From a checkpoint of a small self-supervised audio encoder (BEST-RQ): norm batchnorm, 26041 training examples.
Rows from block 2, named by matrix and row number. Rows with one number belong to one channel. Each number is 128 + 24 x the weight over its row's rms, rounded and kept within 0 to 255. All counts start at 0. After the name is the row's rms in percent of the matrix's.
# convs0: first width-5 conv (model.blocks.2.convs.0.weight, 192x192x5), inputs 112-127, a 5 kernel for each
# convs1: second width-5 conv (model.blocks.2.convs.1.weight, 192x192x5, transposed), outputs 112-127, a 5 kernel for each
convs0.26 100 [134 126 105 120 162 157 126  70 117 136 109 113  98 122 178 134 106 125 164 129 120 126 137 119 107 125 151 126 160 139 100 146 104  97 114 132 101 134 145 125 125 150 104 123 159 151  82 111 144 125 135 132  97 128  83 129 121  83 164  64 121 139 106 141 168 113 157 162 149 116 127 119 137  88 143  83 117 122 148 130]
convs1.26 095 [153 142 140 158 119 138 139 158 162 148 105  81 172 166 144 120  98 121 104 114 123 124 104 126 123 149 100 115  85 153 123 125  99 157 108 137 134 145 106 108 134 166 151 139 128 128 124 155 164 118  90 119 107  91 163 131 110  86 151 161  69 113 138  80 110 160 119 110  85 129  99 142 136 112 168 136 150 161 165 127]
convs0.27 094 [155  95  96 141 151 111 140 117 158 144 107 117 132 125 168 132 169 206 111  94 145 118 117 146 129 145 107  78 140 109 123 107 155 162 132 150 133  76 154 138 140 106 129 157 159  80 181 122  77 149  91 143 108 147 126 159  82 122 172 112 142 132 104 110 118 153  90  83 144 130 136 107 133 138  84 138 176 126 142 133]
convs1.27 097 [149 158 121  97 137 137 116 157 127 145  95 146 138 129 115 108 133 136  84 137 130  64 125 107 129 102  92 113 180 113  66 152 123 159 137  84 120 117 159 151 105 149 114 142 117 111 133 142 147 132 118 156 140 140 154 124 119 137 107 111 134 124 115 143 121 121 153 161  96 107 129  87 146 132 178 129 171 101 148 118]
convs0.28 097 [131 119 173 105 163 150 130 104  89 109  78 135 140 182 123 142 128 117 123 119 123 124 149 136 117 158 125 116 110  83 105 117 144 115 129 120 137 123 109 137 164 138 144 150 132  90 127  95  95 176 116 103 166 112 150  79 173 130 145 116 133 112 104 124 116 106 119 149 171 167 126 140 133  92 145 123 109 129 139  92]
convs1.28 100 [ 91 128 131 143 147 143 154 133 144 161 134 115 138 151 127 161 102  89 105 107  88 165 136 167 129 140 130 128 121 149 152 109 121 112 129 181 153 115 103 115 149 144 121 121 114 136 155 139  99 137 123 167 108 148 149 128 140 108 101 114 126 129 154 162 132 138 116 136 175 148 109 115 106 123 129 143 104 149 146 125]
convs0.29 104 [106 156 146 126 176  83 119 125 157 109 116 143 140  97 123 170 114 147  88 160 105 149 142  84 147 126 155 147 104 141 145 129 108  82 126 134 122 126 104 137 126 109 159  91 149 123  69 115 150 181 129 159 108 104 119 143 114 106 136 131 142 142 104 101 160 161 157 132 107 134  91 124 104 145 149 135 113 103 125  96]
convs1.29 099 [123 143 107  89 103 129 134  91 141 151 110 120  96 126 118 118 135 143 120 153 100 136 159 118  91 145 153 128 129 131 152 123 109 207 123 106 130 132 144 157 110 163 108 157 101 104 118 132 128 154 133 153 133 175 153 133 176 128 116 138 119 101 133 111  98 151 122 121 140 127  91 127 131 142 138 149 159 130 127 128]
convs0.30 099 [154 188 164 100 125 124  96 134 107 165 137 160 121 138 123 152 132  82 141 151 125 116 109 153  88 147 118  90 137 121  93 154 141 140 124 140 149 132  95 165 128 124 128 138 114 126 127 135 148 142  94 175 111 109 102 103 117  94 125 112  90 111 130 125 152 146 110 171 136 101 141 124 104 113 161 121 119 156 168  93]
convs1.30 102 [ 94 119  81 118 121 134 104 163 126 125 131 110 156 107 135 122 124 137 172 144 145 125 166 143 153 116 124 111 100 164  98 120 157 108 150  76 107 186 121 108 149 113  96 123  69 141 119 124 117 116 135 166 119 148 106 105 133 116 160 129 138 121 115  97 125 156  97 125 135  84 119 159 149 137 117 145  90 127 155 107]
convs0.31 096 [119 116 140 127 158 118 130 108 172 127 142 117 108  89 132 119 139 170 107 134 129 118 114 147 157 162 134 135 115 167 160 126 100 165 184 130 121 133 107 115  93 122 171 150 165 120  88 128  92 102 118  98 144 109 105 148 107 127  87 108 142 140 100 107 113 136 107 130 152 133 154 121 139  98 100 110 116 123  99 138]
convs1.31 096 [ 87 135 117 136 164 105 115 154 135 140 122 116 178 151 123 103 137 146 148 170 126 129  86 161 135  96  93 162 112  68 120 140 174 121 123 145 128 125 136 112  92  97  90 115 142 137 110 149 138  93 114 127 118 133 146 110 160 155 161  81  96 152 118 140 130  91 113 121 144 116 111 116 105 130 128 150 167  91 101 122]
convs0.32 095 [159 122 154  96 142 110 115 124 120 163 141 109 140 101 117 110 116 108 136  95 115 103 177 126 113  88 139 121 101 111 113  94 103  86 130 104 130 150 134 128 160 180 173 129 113 124 165 155 121 131 145 129 130 120 152 113 163  96 142 131 146 109 153 115 191 176 125 148 163  92 132 133 121 160 113 121  74 137 121 105]
convs1.32 101 [142 119  77 160 125 123 129 152 130 130 141 150 127 146 128 134 141 127 146 151 161 134 173 118 153 180 130 120 144  87 160 109 110 137 122 126 106 136 145 143 108 160  96 136  96 121 144  81 143  97 155 153 113 135  83  84 128 132 139  97 133 125 121 118 138 138 142 141 147 123 106 143 139 161 114  84 173 120 150 142]
convs0.33 098 [102 130  93 114 134 140 104  52  78 169 155 133 154 121 119 115  94 100 135 143 148 137  93 144 144 128 122 118  99 143 110 160 138  90 129 105 119 158 155 139  90 143 172 128 101 145 111 116 147 162  91 117 141 156 129  93 136 117 124 133 116 174 195 120 132 129 104 123 112  69  90 126 164 122 118 127 146 165 102 114]
convs1.33 096 [146 130 163 147 114 176 149 157  94 122 133 134 183 110 149 134 159 133 148 131  98 132 129 151  99 156 115 101 127  97 173 134 150 109 110 135 126  93 148 158 105 128 107 118 136 147 129 129 120 112 114 117 172 147 124  94 102 118 121 170 126 149 121 120 146 161 103 129 129 116 126 102 106  92 114 124 106  89 107 134]
convs0.34 108 [106  79 121 132 122 114 100 141 110 155 115 150  92 117 139 103 122 147 135 123  83 163 120 111 138 156 165 115  87 139 158  95 114 161 123 122 133 131 106 127 127 103 118 139 101 158  80 142 148 102 150 127  97 126 136 135 170 111 126 106 126 114 102 115 106 151  83 169 125 140 152 124 154 136 133  76 158 138 148 104]
convs1.34 106 [178 145 140 128 147  84 148 116 132 128  91 119  95 108 111 130 147 118 123 139 128  98 124 117 133 126 155 157 108 126 147 110  72 168 120 121 102 161 150 149 112 131 145 127 136 144 119 134 133 156 132  93 108 184 122 136 118 129  89 153 131 118 175 119 148 100 155 112 142 115 122 105 110 145 151 141 143 136  76 151]
convs0.35 101 [117 134  99 106 177 120 150 137 115 135 122 129 100  94 159 153 109 112 135  94 140 155 122  65 144  95 123 105 117 129 123 103  99 136 153 125 108 126 168 114 139 110 144 135 118  95 121 140 150 149 112 106 146 125 149 106 114 159 114 141 101 118 137 110 127 199  71 122 156 156 112 173 146 142  99 147 138 115 135 142]
convs1.35 098 [146 129 170 162 110 138  93 122 129 124 116 122 154 141 158 114 162 112 149 114  93 102  95 153 148 150 142 125 130  92  92 116 111 140 152 119  96  98 151 128 134 133  69 135 149 140 106 111 126 151 116 171 113 135 102 160 161 126 155  71 129 144 149 122 137 125 110 120 111 169 115 107 117 141 109 114 138  96 171 104]
convs0.36 100 [156 167 142  94 124 102 131  97 100 151 131 139 170 138 122 118 116 125 136 143 121 114 140 100 109 158 120 184  87 123 132 114 145 114  90 114 108 139 137 155 119 131 135 125 116 114 112 146 124 123 169 127 145  94 121 132  94 139 113 124 155 148 141  76  89 119 181 158  99 109  96 135  80 120 134 114 140 127 151 161]
convs1.36 099 [ 94 158 150 150 182  86 126 116 124 155  93 101 149 139 106 113 117 159 131 147 138 127 169  97 131  98 123 141 143 151 112 132 150  95 128 118 124 171 138 110 132 137 101 144 108 138 155  80 129 129 136 113 143 108 128  95 200 115 125 130 116 121 113 139 123 152 153 167 128 144 135 110 114 130 151 105 102 121 124 119]
convs0.37 095 [ 87 102 111  79 147 159 129 169 101 125 162 134 147 132  86 143  99 125 108 139 100 133 134 139 129  87 129 143  97 118 134 106  95 120 159 109 121 104 132 136 149 140 140 106 144 136 137 160  91 104 108  91  93 112 136 154  75 105 111 112 110 128 140 132 130 120  59 150 147 137 164  99  96 128 104 110 136 107 105 155]
convs1.37 101 [112 140 145  71 128  85 111 116 122 155  99 142 117 142 135 116 116 170 177 130 162 130 106 146 164 123 166 102 146 114 149 110 113 162 149 123 153 148 135 140  95 139 150  95  90 146  91 104 129 137 131  88  94 156 138 136 100  92 148 126  98 118 111 133 122 107 105 135 134 146 153 173 119 116 134 132 142 163 108 156]
convs0.38 097 [161  87 124 116 144 116 156 148 139  98 138  99 134 117 105  87 132 162 123 132 143 111 166 104 151 128 116 142 138 116 134 132 127 145 151  91 100 135 106 116 198 144  94 151  98 159  83  85 152 136 150 124 112 139 146 129 138 122 131 128 153 117 160 116 111 150 100 103 147 124 106 126 117 145  99 105 126 102  88 108]
convs1.38 099 [ 92 133 120 147  99 122  93  97 126 124 125 113 150 133 126 138 106 134 139 149 151  80 142 143 135 159 142 130 189 136 111 118  86 120 101 155 116 162 135  77 163 117 186 112 123 122 124 156 145 134 118 125 148 127 107 146 179 130 110 127 112 138 105 147 116 141 139 123 111 130 134 111 120 161 101 107 145 149 112  99]
convs0.39 102 [127 136 121 173 166 103 128  97  93 104 120  99 105 147 119 140 142  77  72 135 112 161 102 123 126 170 137 112  74 128 168 109 144 113 123 116 126 142 158 136 130 191  96 110 118 109 143 118 175  92 123 109 102  72 155 137 108 122 112 123 151 137 117 155 159 113  85 143 143 114 119 143 150  92  91 144 168 104 100 103]
convs1.39 104 [107 162 160 146 118 162 113 172 134 123 135 137 132 138 134 131  91 127 120 141 181 132  81 143  94 106 104  80 124 127 160  96 163 137 154 123 142 108 100  86 140  91 157 101 142 148 101 136 155 111 130 130 149 194 130 127 144 155 126 132 143 151 127 114 123 142 121 131 130 130 116 114  97 145 144  82 155 169 134  95]
convs0.40 095 [122 115 142 126  94 140 134 149 119 109 155 123 129 137 106 139 132 155 141 146 126 112 143 107 113 145 123 131 154 128 159 145 104 116 136 164 135 157 103 136 107 121  87 136 130 112 106 111 110 129 136 110 126 127 129 135 120  66 121 155  94  97  49 106  39 144 142 102 155 136 100 122 113 121 124 155  99 111 136 166]
convs1.40 086 [133  96  88 114 127 158 114 155  87 124 142 142  82 151 122 157 115 123 123  98 129 112 158 109 151  86 112 101 184 135 113  83 143 104 158 115  93  92 124 116 116  93 118  92 146 148  89 121 130  58 117  69 126 139 135 115 101 106 158 121 124 160 123 226 122 154 151 166 115 134 109 158 128 116 111 138 152 159 106 144]
convs0.41 099 [120 108 157 136 150  82 172 169 138  83 127 135 149 117 145 120 141 107 140 107 120 126 106 108 100 134 124  97 146 121 140  85 146  97 124 119 129 105 121 122 130 138 150 131 118 132  85  98 122 134 131 108 169 109 133 125 122 138 120 144 106 127 141 117 138 158 129 108 117 124 132 116 106 120  84 123 127 133 126 154]
convs1.41 094 [131 149 135 109 142 119  83  84 105 147 148 177 118 161 103 105 134 153 126  76 118 162 128 121 121 129 101 132 104 114 132  99 148 111 142 165 120 101  92 109 147 111 106 107 105  81 127 173 157 138 115 131 127  96 111 116  99 123 141 175 112 129  90 149 119 121 124  83 104 153 163  88 198 109 158 135 134 115 138 130]
convs0.42 098 [148 125 157 133 138 162 131 128 143 112 137 112 164 142 117 179  93 167  72 161 153 118  92 117 109 145 124 141 107 143 146 163 140 119 141 138 135 129  80 139 147  83  90 209 159 117 134 144 107 125 111 124 103 126 121 124 118 152  99 142 159  71  84 129 142 203 107 137 136 110 176 104  85 123 135  96 138 130 181 136]
convs1.42 102 [ 75 115 145 142 122 118 128 105 149 136 101 108 130 103 160 122 156 133 107 174 157 132 149 152 163 162 128 116 142 158  86  82  88 126 128 166 100  87 151 135 103 127  67 103 171  99 136 130 121 103 130 103 137 161 122 116 114 113  97 113 135 128 121 131 145 147 120 119 157 109 143 147 136 134 152 141 218 111 140 123]
convs0.43 101 [ 99  95 158 151 134 104 133  87 127 114 166  97  99 131 117 146 187  93 159 161  96 156 105 142 126 126 106 172 122 148 148  85 129 109 141 116 116 131  77 125 136 154 137 124 154 116  75 157 113 139 109 135 128 151 128 116 124  95 131 160  83  87 132  87 123 104 139 188 132 111 120 124 143 143  94 119 136 147 131 133]
convs1.43 102 [130 130  98 140 147 164 125 125 105 136 139 176 109  94 142 121 106 122 127  93 186 108 140 147 151 128 120 139  95 126 125 113 116 167 123 164 126 157 127 152 122 116 161  97  63 109 145 162  99 112 127 114 107 127 111 117 131 116 147 100 115 131 111 129  96 140 110 146 137 145 125 146 149 149  99 113 161 114 141 120]
convs0.44 094 [102 146 128 150 123  99 150 151 100 135 139 148  86 106 142 160 107 118 163 159 114 145 102 134 100 171  90 142 109 108 146 126 123 125 115 202  95 163 154 117 105 243 110 125 114 101 113 115 143  75 164 122 113 139 106 102 128 104 113 143 121 111 109  85  98 132 130 139 126 116 158 141  87 145 151  90 144 178 110  99]
convs1.44 092 [119 146 158 134  90 123 109  80 155 141 150 115 108 127 146 108 121 129 150 125 167 113 153 138 114 134 138 135 142  85 111 143 110  88 133 120 103 114 120 130 139 104  63  92 143 124 122 139 137 117 198 113 123 166 121 148 132  79  94 167 139 152 155 161 119  86 168 161 135 130 125 145  73 109 153  92 137 131 115 148]
convs0.45 105 [125 126 117 130 114 112 150 179 133  90 117 133 132 114 137 112 117 141  97 126 116 136 124 106 149  96  87 149 114 153 112 132 160 126 103 135 137 162  82 124 137 148 122  87 109 139 120 147 143 134 116 148 107 116 128  97 121 124 137 128  93 115 146 116 126 175 161 116 152  86 126 111 161 108 141 151 153 147 127 169]
convs1.45 109 [157 109 112 100 136 134 137 114 111 142 139 148 155 127 103 105 118 122 117 160 167 114 141 136 106 105 129 138  92  94 124  95  95 132 139 172  92 107 120 121 137 132 104 118  93 137 132 153  86 148 124 173 116 128 144 120  99 106 140 143 132  89 121 133 124 140 120 138 111 149 120  88 132 131 124 129 147 100 131 128]
convs0.46 106 [140 122 137 153 146 116 125 119  98 121 110 137 128 115 120 119 129 121 145 115 125 127  88 141 137 122  80 178 175 112 161  98 127 171 141 123 121 148  85 130 183 119 129 103 143 120 147 117 136 125 141 137 126 154 125 142 114 141 160 126 135 135 151 105 119 112 146 129 129 102 129 116 135 152 125 132 119  77  81  85]
convs1.46 099 [149 113 143 109 125 104 134  98 146 115 153 179 109 159 134 121 138 118 145 157 114 172 149 124 112 107 160 127 145 134  90 123 161 142 123 175 116 152 129 111 117 197 103 135 151 192 159 146 144 109 130 113 111 169 101 119 118  84 151 175 134 145 152 175 126 128 128 144 108  90 130 143 101 118 110 116  10 178 156 135]
convs0.47 105 [122 110 105 243 134 114 151 129 121 125 113 145 120 114 119 125 156 133  91 107 111 132 189 128 101 115  90 146  64 158 150 128 160 109 132 133  89 101 131 102 147 143 119 150 131 128 156  98 119 108  99 168 139  67 120 124 148  74  61 152 176 122 106 121 143 133 137 140 151  87 169 123 147 110 126 143  96 151 122 126]
convs1.47 102 [148 108  67 114  85 130 142 170 148 143 131  92 161 111 138 160 101 165 124 114  86 173 121 104 125 180 154 134 120 117 132 125 163 108 112  91 139 160 160 139 152 115 148 114  88 162 146 120 124 136 156 120 112 129  98 152 117 121 144 165 107 109 145 142 135 169  71 131 160 127 120 172 104  87 126  80 156 172 121 147]
convs0.48 098 [133 141 104 111 141 129 163 134  91 109 132 138 130 140 162 143 137  84 144 143 157 180 118  94 127 143 134 121 128 104  95 119 162 135 129 130  94 136 135 119 102  84 130 131 152 115 136 127 145 111 114 168 120 131 154 157 130 126 128 143 132 116 129  96 127 122 108 165 157 170 134 130 117 108 178 141 134 141 132 156]
convs1.48 104 [121 141 132 121 109 111 108 119 117 137 135 125 124  78 156 149 131 126  95 131 155 116 107 147 181 117 167  86 126 121 180 106 167 111 166  87 179 145 165  83 116 128 171 132 152 126 104 103 136 113 105  94 129 143 104 113 112 115 139 160 127 125 106 152 137 196  98 110 101 117 177 119 174 108 119 136 181  93 152 124]
convs0.49 102 [134 136 112 153 125 102 113 137  99 152 128 109 117 137 136 213  73 122 119 112 133 172  91 145 111 153 146 144 123 146  85 208  89 138 112 137 127 128 127 141 103 132 110 129 125 127 142 137 129 170 113 141 149  99 147 121 116 132 119 141 121 158  98 142 166 111 104 151 185 152 122 100 111 132 148 154 120 103 119  99]
convs1.49 103 [117 113 118 121 134 154 154 159 110 130 113 114 141 133 107  90 121  75 141 195 137  62 136 128  80 124 159 128 104 171 102 111 133 119  82 137 122 136 127 104  84 125 157 139 107 140  73 124  85 165 121 139 146 138  99 148 143 109  86 141 106 128 179 122 122 124 141  98 136 124  89 126 182  91 153 131 149 152 109 119]
convs0.50 098 [102  88 107  97 149 109 141 144 133 157 133 125 157 116 125 137  92 149 166 150 149 100 134 144 109 188 141  99 118 100 101 123 104  91 137 166  64 155 161 127 176 156 126 139  99 141  55 110 128 128  95 109 104 158 150 149 119 167  86 134 111 129 108 132 123 158 123 138 139 114 124 159  83  94 126 126 125 166 131  97]
convs1.50 098 [147 129 114 110  67 105 136 154 103 136 133 116 143  99 136 140 143 156 138  88 144 154 128 123 127 152 113 140 134 151 128 127 112  99 145 122 122 142  92 106 139 123 131 111 102 134 120 161 127 170 104 111 172 116 113 167 163  74 145 111 124 132 143 139 135 114 125 109 117 107 112 116 109 117 103 117 159 129 112 113]
convs0.51 099 [158 127 183 172 140  89 123 147 129  90 117 106 127  96 126 170 127 116 140  95 114 148 191 121  94 113 144 119 112 135 137 160 130  92 166 121 150 133 137  97 147 129 141  87 122 137 128 106 140 144  98  94 100 123 152 112  94 122 130  97 135 110 110 101 141 129 115 103 142 140 174 147 113 123 136 126 132  92 164 117]
convs1.51 095 [136  89 100  91 139 106 151  71 134 150  98 149  98 102 116 141 119 128 139 103 146 103 124 184 137 108 141 123 107 142 115 129 132 150  98 152 113  80 109 121 138 124 136 101 143 128 159 144 144  88 167 175 159 121  98 141 122 101 109 115 109 155 170 158 126 116 104 116 125 130 178 118 168 108  91 138 167 169  96 146]
convs0.52 100 [125 119  97 154 117 119 153 115 107 141 119 115 125 113 133 142 158 124 176 142 115 122 138 118 144 137 134 163 117 149 172 111 121 142 125  87 127 100  64 125  93 141  88 100 146 154 115 107 117 142 127 159 157 129 177 133  92 172 146 132 145  80 128 138 115 127 135  65 184 141 117 131 107 118 158 105 122 171 138 123]
convs1.52 101 [145 108 120  99 109 115 142  93  92 143 152 128  89 142 115 151 132 151 149 127 138 159 142 101 118 123 146 125 114 138  97 160 134 137 123 165 117 105 120 134 164 143 117 104 102  71 132 130  90 139 152 138 103 145 113 130 119 118 140 151 159 113 114 145 108 134  89 132 147 102 131 184 131 117 123 154 149 166  97 130]
convs0.53 103 [130  94 122 108 109 150 117 137 141 103 114 116  97 172  82 142  99 152 144 135 127 110 143 160  61 118 130 107 124 132 135  99 135  92 115 144 156 173 100 152 108 144 104 109 129 151 144 149 157 126 119 147 144 133 164 147 156 172 150 146 131 133  98 119 133 118 153 146 126 144 130 107 133 120  94 122 117 119 137 118]
convs1.53 102 [130 142 160 136 117 106 120  89 143 155 126 121 124 127 134 109 139 166 148 124  82 141 116 107 159 127 165 108 134 115 155 102 136 131 113  98 119 166 145 139 137 115 140 123 103 125  94 113 107  89 110 118 119  94  69 114 140  81 107  93 140 145 123 108 126 143 126 167 145 136 103  97 127 123 149 110 157 143 157 132]
convs0.54 105 [178 128  93 109 169 137 151 143 147 137  81 157 168  95 147 124 168 134 138 130 121 146 133 158 131 111  83 128 145 101 149 114 103  80 177 116 128 111 118 131 126 169 121  98 166  98 117 140 153 127 158 106  83 131 156  97 101 132 152 113 135 131 135 162 115 137 146 122 131 144  93 163 109 129 144 123 155 114 152  81]
convs1.54 095 [ 87 151 147 125 120 134 101 105 107  87 152 115 134 116 140 110 131 129 119 104 138 154 122  98 131 162 117 117 101 141 121 150 159 135 139 113 128 130 133 161  88 128 150 116 126 169  95 175 120 146 134 115 110 161 122 119 134 105 131 144 167 123 120  67 162 118 142  99 124 157  85 119 160 160 141 133 180 134 142  87]
convs0.55 097 [105 107 159 122 137 160 128 104  97  90 115 128 136 147 129 132  79 127 141 127 103 155 131 105 116 112 128 142 124 144  91 147 167 129 105 126 136  96  93 131 121 120 120 148 160 117 104 151  94 146 111 131 155 127 122 119 118 118 161 147 126 135 107  97 107 138  84 118 162 166 104 106 134  90 119 105  94  92 106 198]
convs1.55 100 [114 142 110 151 113 108 148 166 123 133 109 141 137 108 112 111  94 105 156 139 110 134 136 117 131  84 183  92 148 119 144 133  84 105 116 130 159  73 137  51 116 158 106 164 130  95  89 158 133 136 143 132 140  87 133 102 101 125 142 175 129 213 110 142 115  95 178 148  96 134 105 133 124 145 142 137  94 159 135 164]
convs0.56 101 [133  88 120  82 137 121  89 111 144 134 148 103 121 139 153  85 125 121 151 135 147 125 129 139 118 124 122 168 111 113 122 120 113 127 128 124 133 100 148 139 122 143 106 104 146 137 144 158 123 125  94 153  99 106 174 112 152 140 157 115  87 156 141 130 125 138 156  87 145 161 143 135 132 122  87 126 116 113 100 131]
convs1.56 101 [152 144 169 123  98 139  99 163 133 176 110 108 132 100 124 175 143 140 139  94 110 168 128  90 139 134  89 133  97 140 128 112 146 136 134 141 157 174  95 130 104 128 137 175 170 132 126 114  90 104 154 175 145 107 164 124 142 145 145 132 144 135 170  98 135 117 102 140 132 186 153 138 142  86 137 121 131 152 101 160]
convs0.57 106 [150 144  93 141 164 103 134 134 124 116 126 141 116 147 102 118 129 108 157 114 101 156 120 125 154 135 162 157 129 110 139 136 101 106 112 153 156 104  94 132 107 157 110 126 141 128 125 115  80  77 147 124 135  86 168 110 152 117 132 121 113 123 123 100 133 152  98 134 161 132 167 156 145 107  85  61 136 116 131 165]
convs1.57 094 [118 110 129 119 120 127 145 125 162  81 109  93  91  77 107 147  93 138 133 181 137 136 151 104  98 164 117  94 131 134 120 140 155 136  89 128 147 115 180 106 149 116 133 143 114 111 121 137 132 132  94 129 127 137 111 153  64 121 114 140 105 141 112 154 136 155  64 138 111 141 187 156 137 117 119  82 137  83 119 118]
convs0.58 104 [165 110 115 145 172 155 129 156 101 172 131 103 109 150 121 144 103 121 152 157 112 150 134 122 125 106 116 120 122 151 112 126 130 135 116 132 116 117 125 146 103 119 182 126 145 119 133 151 119 110 153 133 144 131 137 107 122 111  97 110 111 147 121  92 114 120 148 253 105 126 144 142 131 132 103 115  96 151 122 151]
convs1.58 102 [108 118  64 125 147  86 131 135 135 131 107 135 176 111 149 155 113 100  70 121 162 145 102 154 174 134 113 151 147 115 130 112 172 132 162  95 144 119 124 104  91  97 155 122 134 110 177 149 134 149 144  96 141 154 128 137 106 157  85 134 126 143 143 146 114 111 120  54  79  94  97 127 146 137 109 136 111 148 129 109]
convs0.59 106 [ 81  99 144 131 149 109 175 101 123 139  87 101 145 137 128 181  97 124 153 131 106 124 152 153  92 132 181 100  85 109 149 132 122  71  98 111 142 142 109 136 104  89 123 123 127 130 136 163 111 142 162 114 128 190 137 138 160 117 128  91 121  87 145 146 140 120 111 164 141 137 113 126 145  85 118 142 173  97 118 116]
convs1.59 099 [124 108 133 107  78 148 166 119 151 114 123 173 145 130 141 114 138 140  84 128 103 132 132 112 139 146 113 187 130 141 112 113 132 167 162 155 109 143 115 152 146 126 105 134 126 140 127 153 200 113  61 150 124 123 141 138  82 142 148 141 146  97  98 134 147 135 113 114  96 155 121 132  97 120 134 114 124  84 108 108]
convs0.60 095 [146 134 167 121 106 105 155 133  70 118 108 140 108 139 130 179 106 134 123 153 105 118 104  91 154 133 103 136 143  88 132  97 152  79 161 106 154 115 166  97 111 150 177 122 126 154 119 114 103 127 134 140  92 137 126 112 124 127  90 119 154 126  90 113 126 130  94 115  99  96 122 137 125 130  86 110 145 126 156 146]
convs1.60 099 [183 108  84 137 120 136 152 153 120 121 140 139 124 107 133 173 102 171 118 129 162 142 149  92 105 116 103 159 102 141 163 117 154 144 133 138 167  99 139 113 126 139 109  98  93 146 148  98 120  90 138 117  96  96 142 155 157  94 107  92 151 115 167 146 115 160 166 165 108 108 114 157 100 129 123 164 103 105 127 118]
convs0.61 104 [145  69  67 157 108 169  56 124 167 166 138 106 134 143 157 121 111 146 126 137 176 122 149  89 128  76 115 130 147 147 140 109  79 155 136 139 115 155 159 123 136 148 164 115 106 134 168 148 130 113 141 131 148 115 156 139 125 129 134 117 144 158 179 139 117 100 112 143 139 138  92 189 126 105 139 146  92 124 158 146]
convs1.61 099 [129  86 111  86 123 172 100 126 137 118 151 125 135 134 125  99  99 106 134 150  81 145 128 134 124 119 147 112 171 124 148 127 166 119 155 144 130 101 148 169 107  81 101 116 127 112 142 105 120 119 106 120 170 101 115 109 115 112  89 106 109 154 132  90 168 141 153 115 103 115  96 123 167 153 131 122 116 180 131  90]
convs0.62 103 [137 112 103 102 119 106 127 127 134 138 123 155 137 139 134 136  63 178 167 138 138  96 130 151 120 154 129 126 126 129 120 110  76 139 110 179 166  94 121 127 109 105 154 130 122 135  87 103 130  83 105 158 139 161 114 135 141 169 125 122 115 110 150 102 143 126 126 155 130 148 126 102 108 108 126 103 164 129 124 137]
convs1.62 104 [118 126 114 110 128 116 102  85 131 121  89 131 111 135 153 144 123  89 120 106 108 150 121 122 129 145 104 121 158 158 158 157 114 129 100 113  87 127 126 113  94 150  76 145 130 122 121  88 143 153 139 168 129 127 104 129 136 156 140 147 131 127 117 122 148 103 140 124 118 158 168 170 102 107  72 135 149 101 135 102]
convs0.63 098 [124 118 139 169 183 158 165 161 122 102 136 113 130 124 104 108 131 166 130 110 101 107 123 151 114 106 120 139 155 118 127 114 124  48 186 138 150 122 150 130 139 155 142 128 130 125 132 133 126 129 121 154 116 160 149 139 103 180 115 124 126 121 144 111 147 106 150 129 135 118 126 133 137 110 120 124 112 151 113 126]
convs1.63 103 [111  85 128 140 121 164 119 134 144  95 159 118 115  98 115 133 112 134  77 102 109  95 130 157 113 149 104 116 150 136 105 151 161 122 116 138 127  66 168 133 104 168 121 139 110 150 145 153  83 152 101 145 124 121 145 133 165 131 114 119 136 125 143  89 138 103 156 102 160 135 131 106  98 124 115 150 134 123 175 134]
convs0.64 103 [165 123 153 113 128 133 185 127 166 153 137 120 151 101 155 115 148 143 103 137 135 121 131 120 124 113 137 137 149 123 144 127 114 120 132 134 142 101  98 142 106  96 137 149 128 126 142 127 126 161 130 131 134 106 133 116 147 125 139 141 152 112 139 103 112 110 134  67 130 138 137 114 108 146 122 141 120 136  66 109]
convs1.64 099 [118 130 116 156 122 129 159 129  83 101 119 122 126 136 111 135 140 138 119 126 127 122 162 171 113 125  83 131 118 129 137 128 134 152 156 108 133 141 116 121 118  95 117 151 151 131 147 138 100 119 122 104 129 128 150 114 147 121 151 138 148 129 100 140 117 153 137 169 116 111 133 120 108 103 139 131 137  96 125 139]
convs0.65 099 [130 107 140 173 115 162 139 116 166 108 133 140 185 124 107 172 101 106 142 127 142 112 125 158 116 136 132 122  96 122  90 157 123 173  98 106 155 131 123 103 153 149 101 126 141 100 134 103 112 132 116 118 147 171 126 130 122 138 122 110 183 137 141 110 114 101 171 140  97 148 148 174 107 114  98 120 160 125 115 100]
convs1.65 099 [139 101 107 133 119 124 162 135 116 139 109 150  83 183 120 112 170  95 207 137 130 140 131 183 136 127 171 166 118 155 128 148 132 143 104 141  93 134 150 165 143 106  69 105 160 106  89 158 154 121 112 116 132 101 132 130  96 144 108 103 172 129 128 115 122 121  82  98 164 161 133 139 114 115 135 113 122 165 121 156]
convs0.66 106 [154 115 131 114 146 128 120 147 124 121 137 158  81 155 110 109 118 147 154 142 130 103 120 137 111  87 129  47 107 255 110 149 150  96 159 142  91 117 129  99 120 141 132 163 163 117 142  99 132 165 117 160 119 138 131 100 131 110 127 127 130 136 140 110 134 136 135 169 115 118 117 124 118  91 110 193  70 149 148  94]
convs1.66 094 [ 91 110 100 184 129 138 100 153 144 161 125 128 115 121 108 126 142 158 120 129 156  81 139 137 142  97 133 184 147 112 168 125 222 150 144 121 112  91 162 103 129 105  89 161 112 128 130 136 116 150 139 127 104 100 118 113 142 100 179 138 121 140 129 124 132 110 164 112  92 117 152 187 151 121 161 170 124 121 126 120]
convs0.67 097 [131 137 130 151 138 134  95 144 121 118 150 100 153 159 140 123 118 132  91 107 110 151 111 124 100 133 151 156 107 107  76 131 125 109 110 141 102 142 102 101 151  88 159  94 163 162 120 131 125 161 130 104 107 151 149 117 109 131 127 119 105 133 126 143  99 119 119 121 119 126 116 127 112  93 164 125 126 158 160 161]
convs1.67 097 [105 102 141 132 107  97 117  97 136 155 147 114 153 151 143 123 146  94 109  88 130 144 122  96 120 105 135 121  90 129 138  90 105 104 131 137 169 118 123 158  75 129 157 131 137 128 118 151 163  92 108  95  80 166 127 129 144 133 120 132 127 164 139 144 146 104 131 124 160 128 118 146 153 127 116 131 122 106 104 120]
convs0.68 106 [130 102 105 118 158 123 118 177 120 120 138 121 125 105 147  85 133  45 172 176 133 116 124 137 154 127 120 133 119 161 121 124  84 156 124  78 154 138 118 151 150 124 127 126 105 138 117  91 103 120 156  85 134 122 102 129 130 103  98 127 158 130 140 117  99 140 127 140 121 130 126 178 116 150 140 124 112  83 127 131]
convs1.68 109 [ 98 125 112  97 116 135 139 125 121 115 130 146 118 139 108 187 125 103  90 138  83 153 134 103  67 118 127 102 122 129 110 136  83  94  97 120 142 133 138  69 145  91 120 167 136 115 180 141 131  95 143 103 117 157 115 103 153 123  98 142 163 127 106 111 106 149 103  83 133 119 132 147 101 112 169 150 163 117 127 123]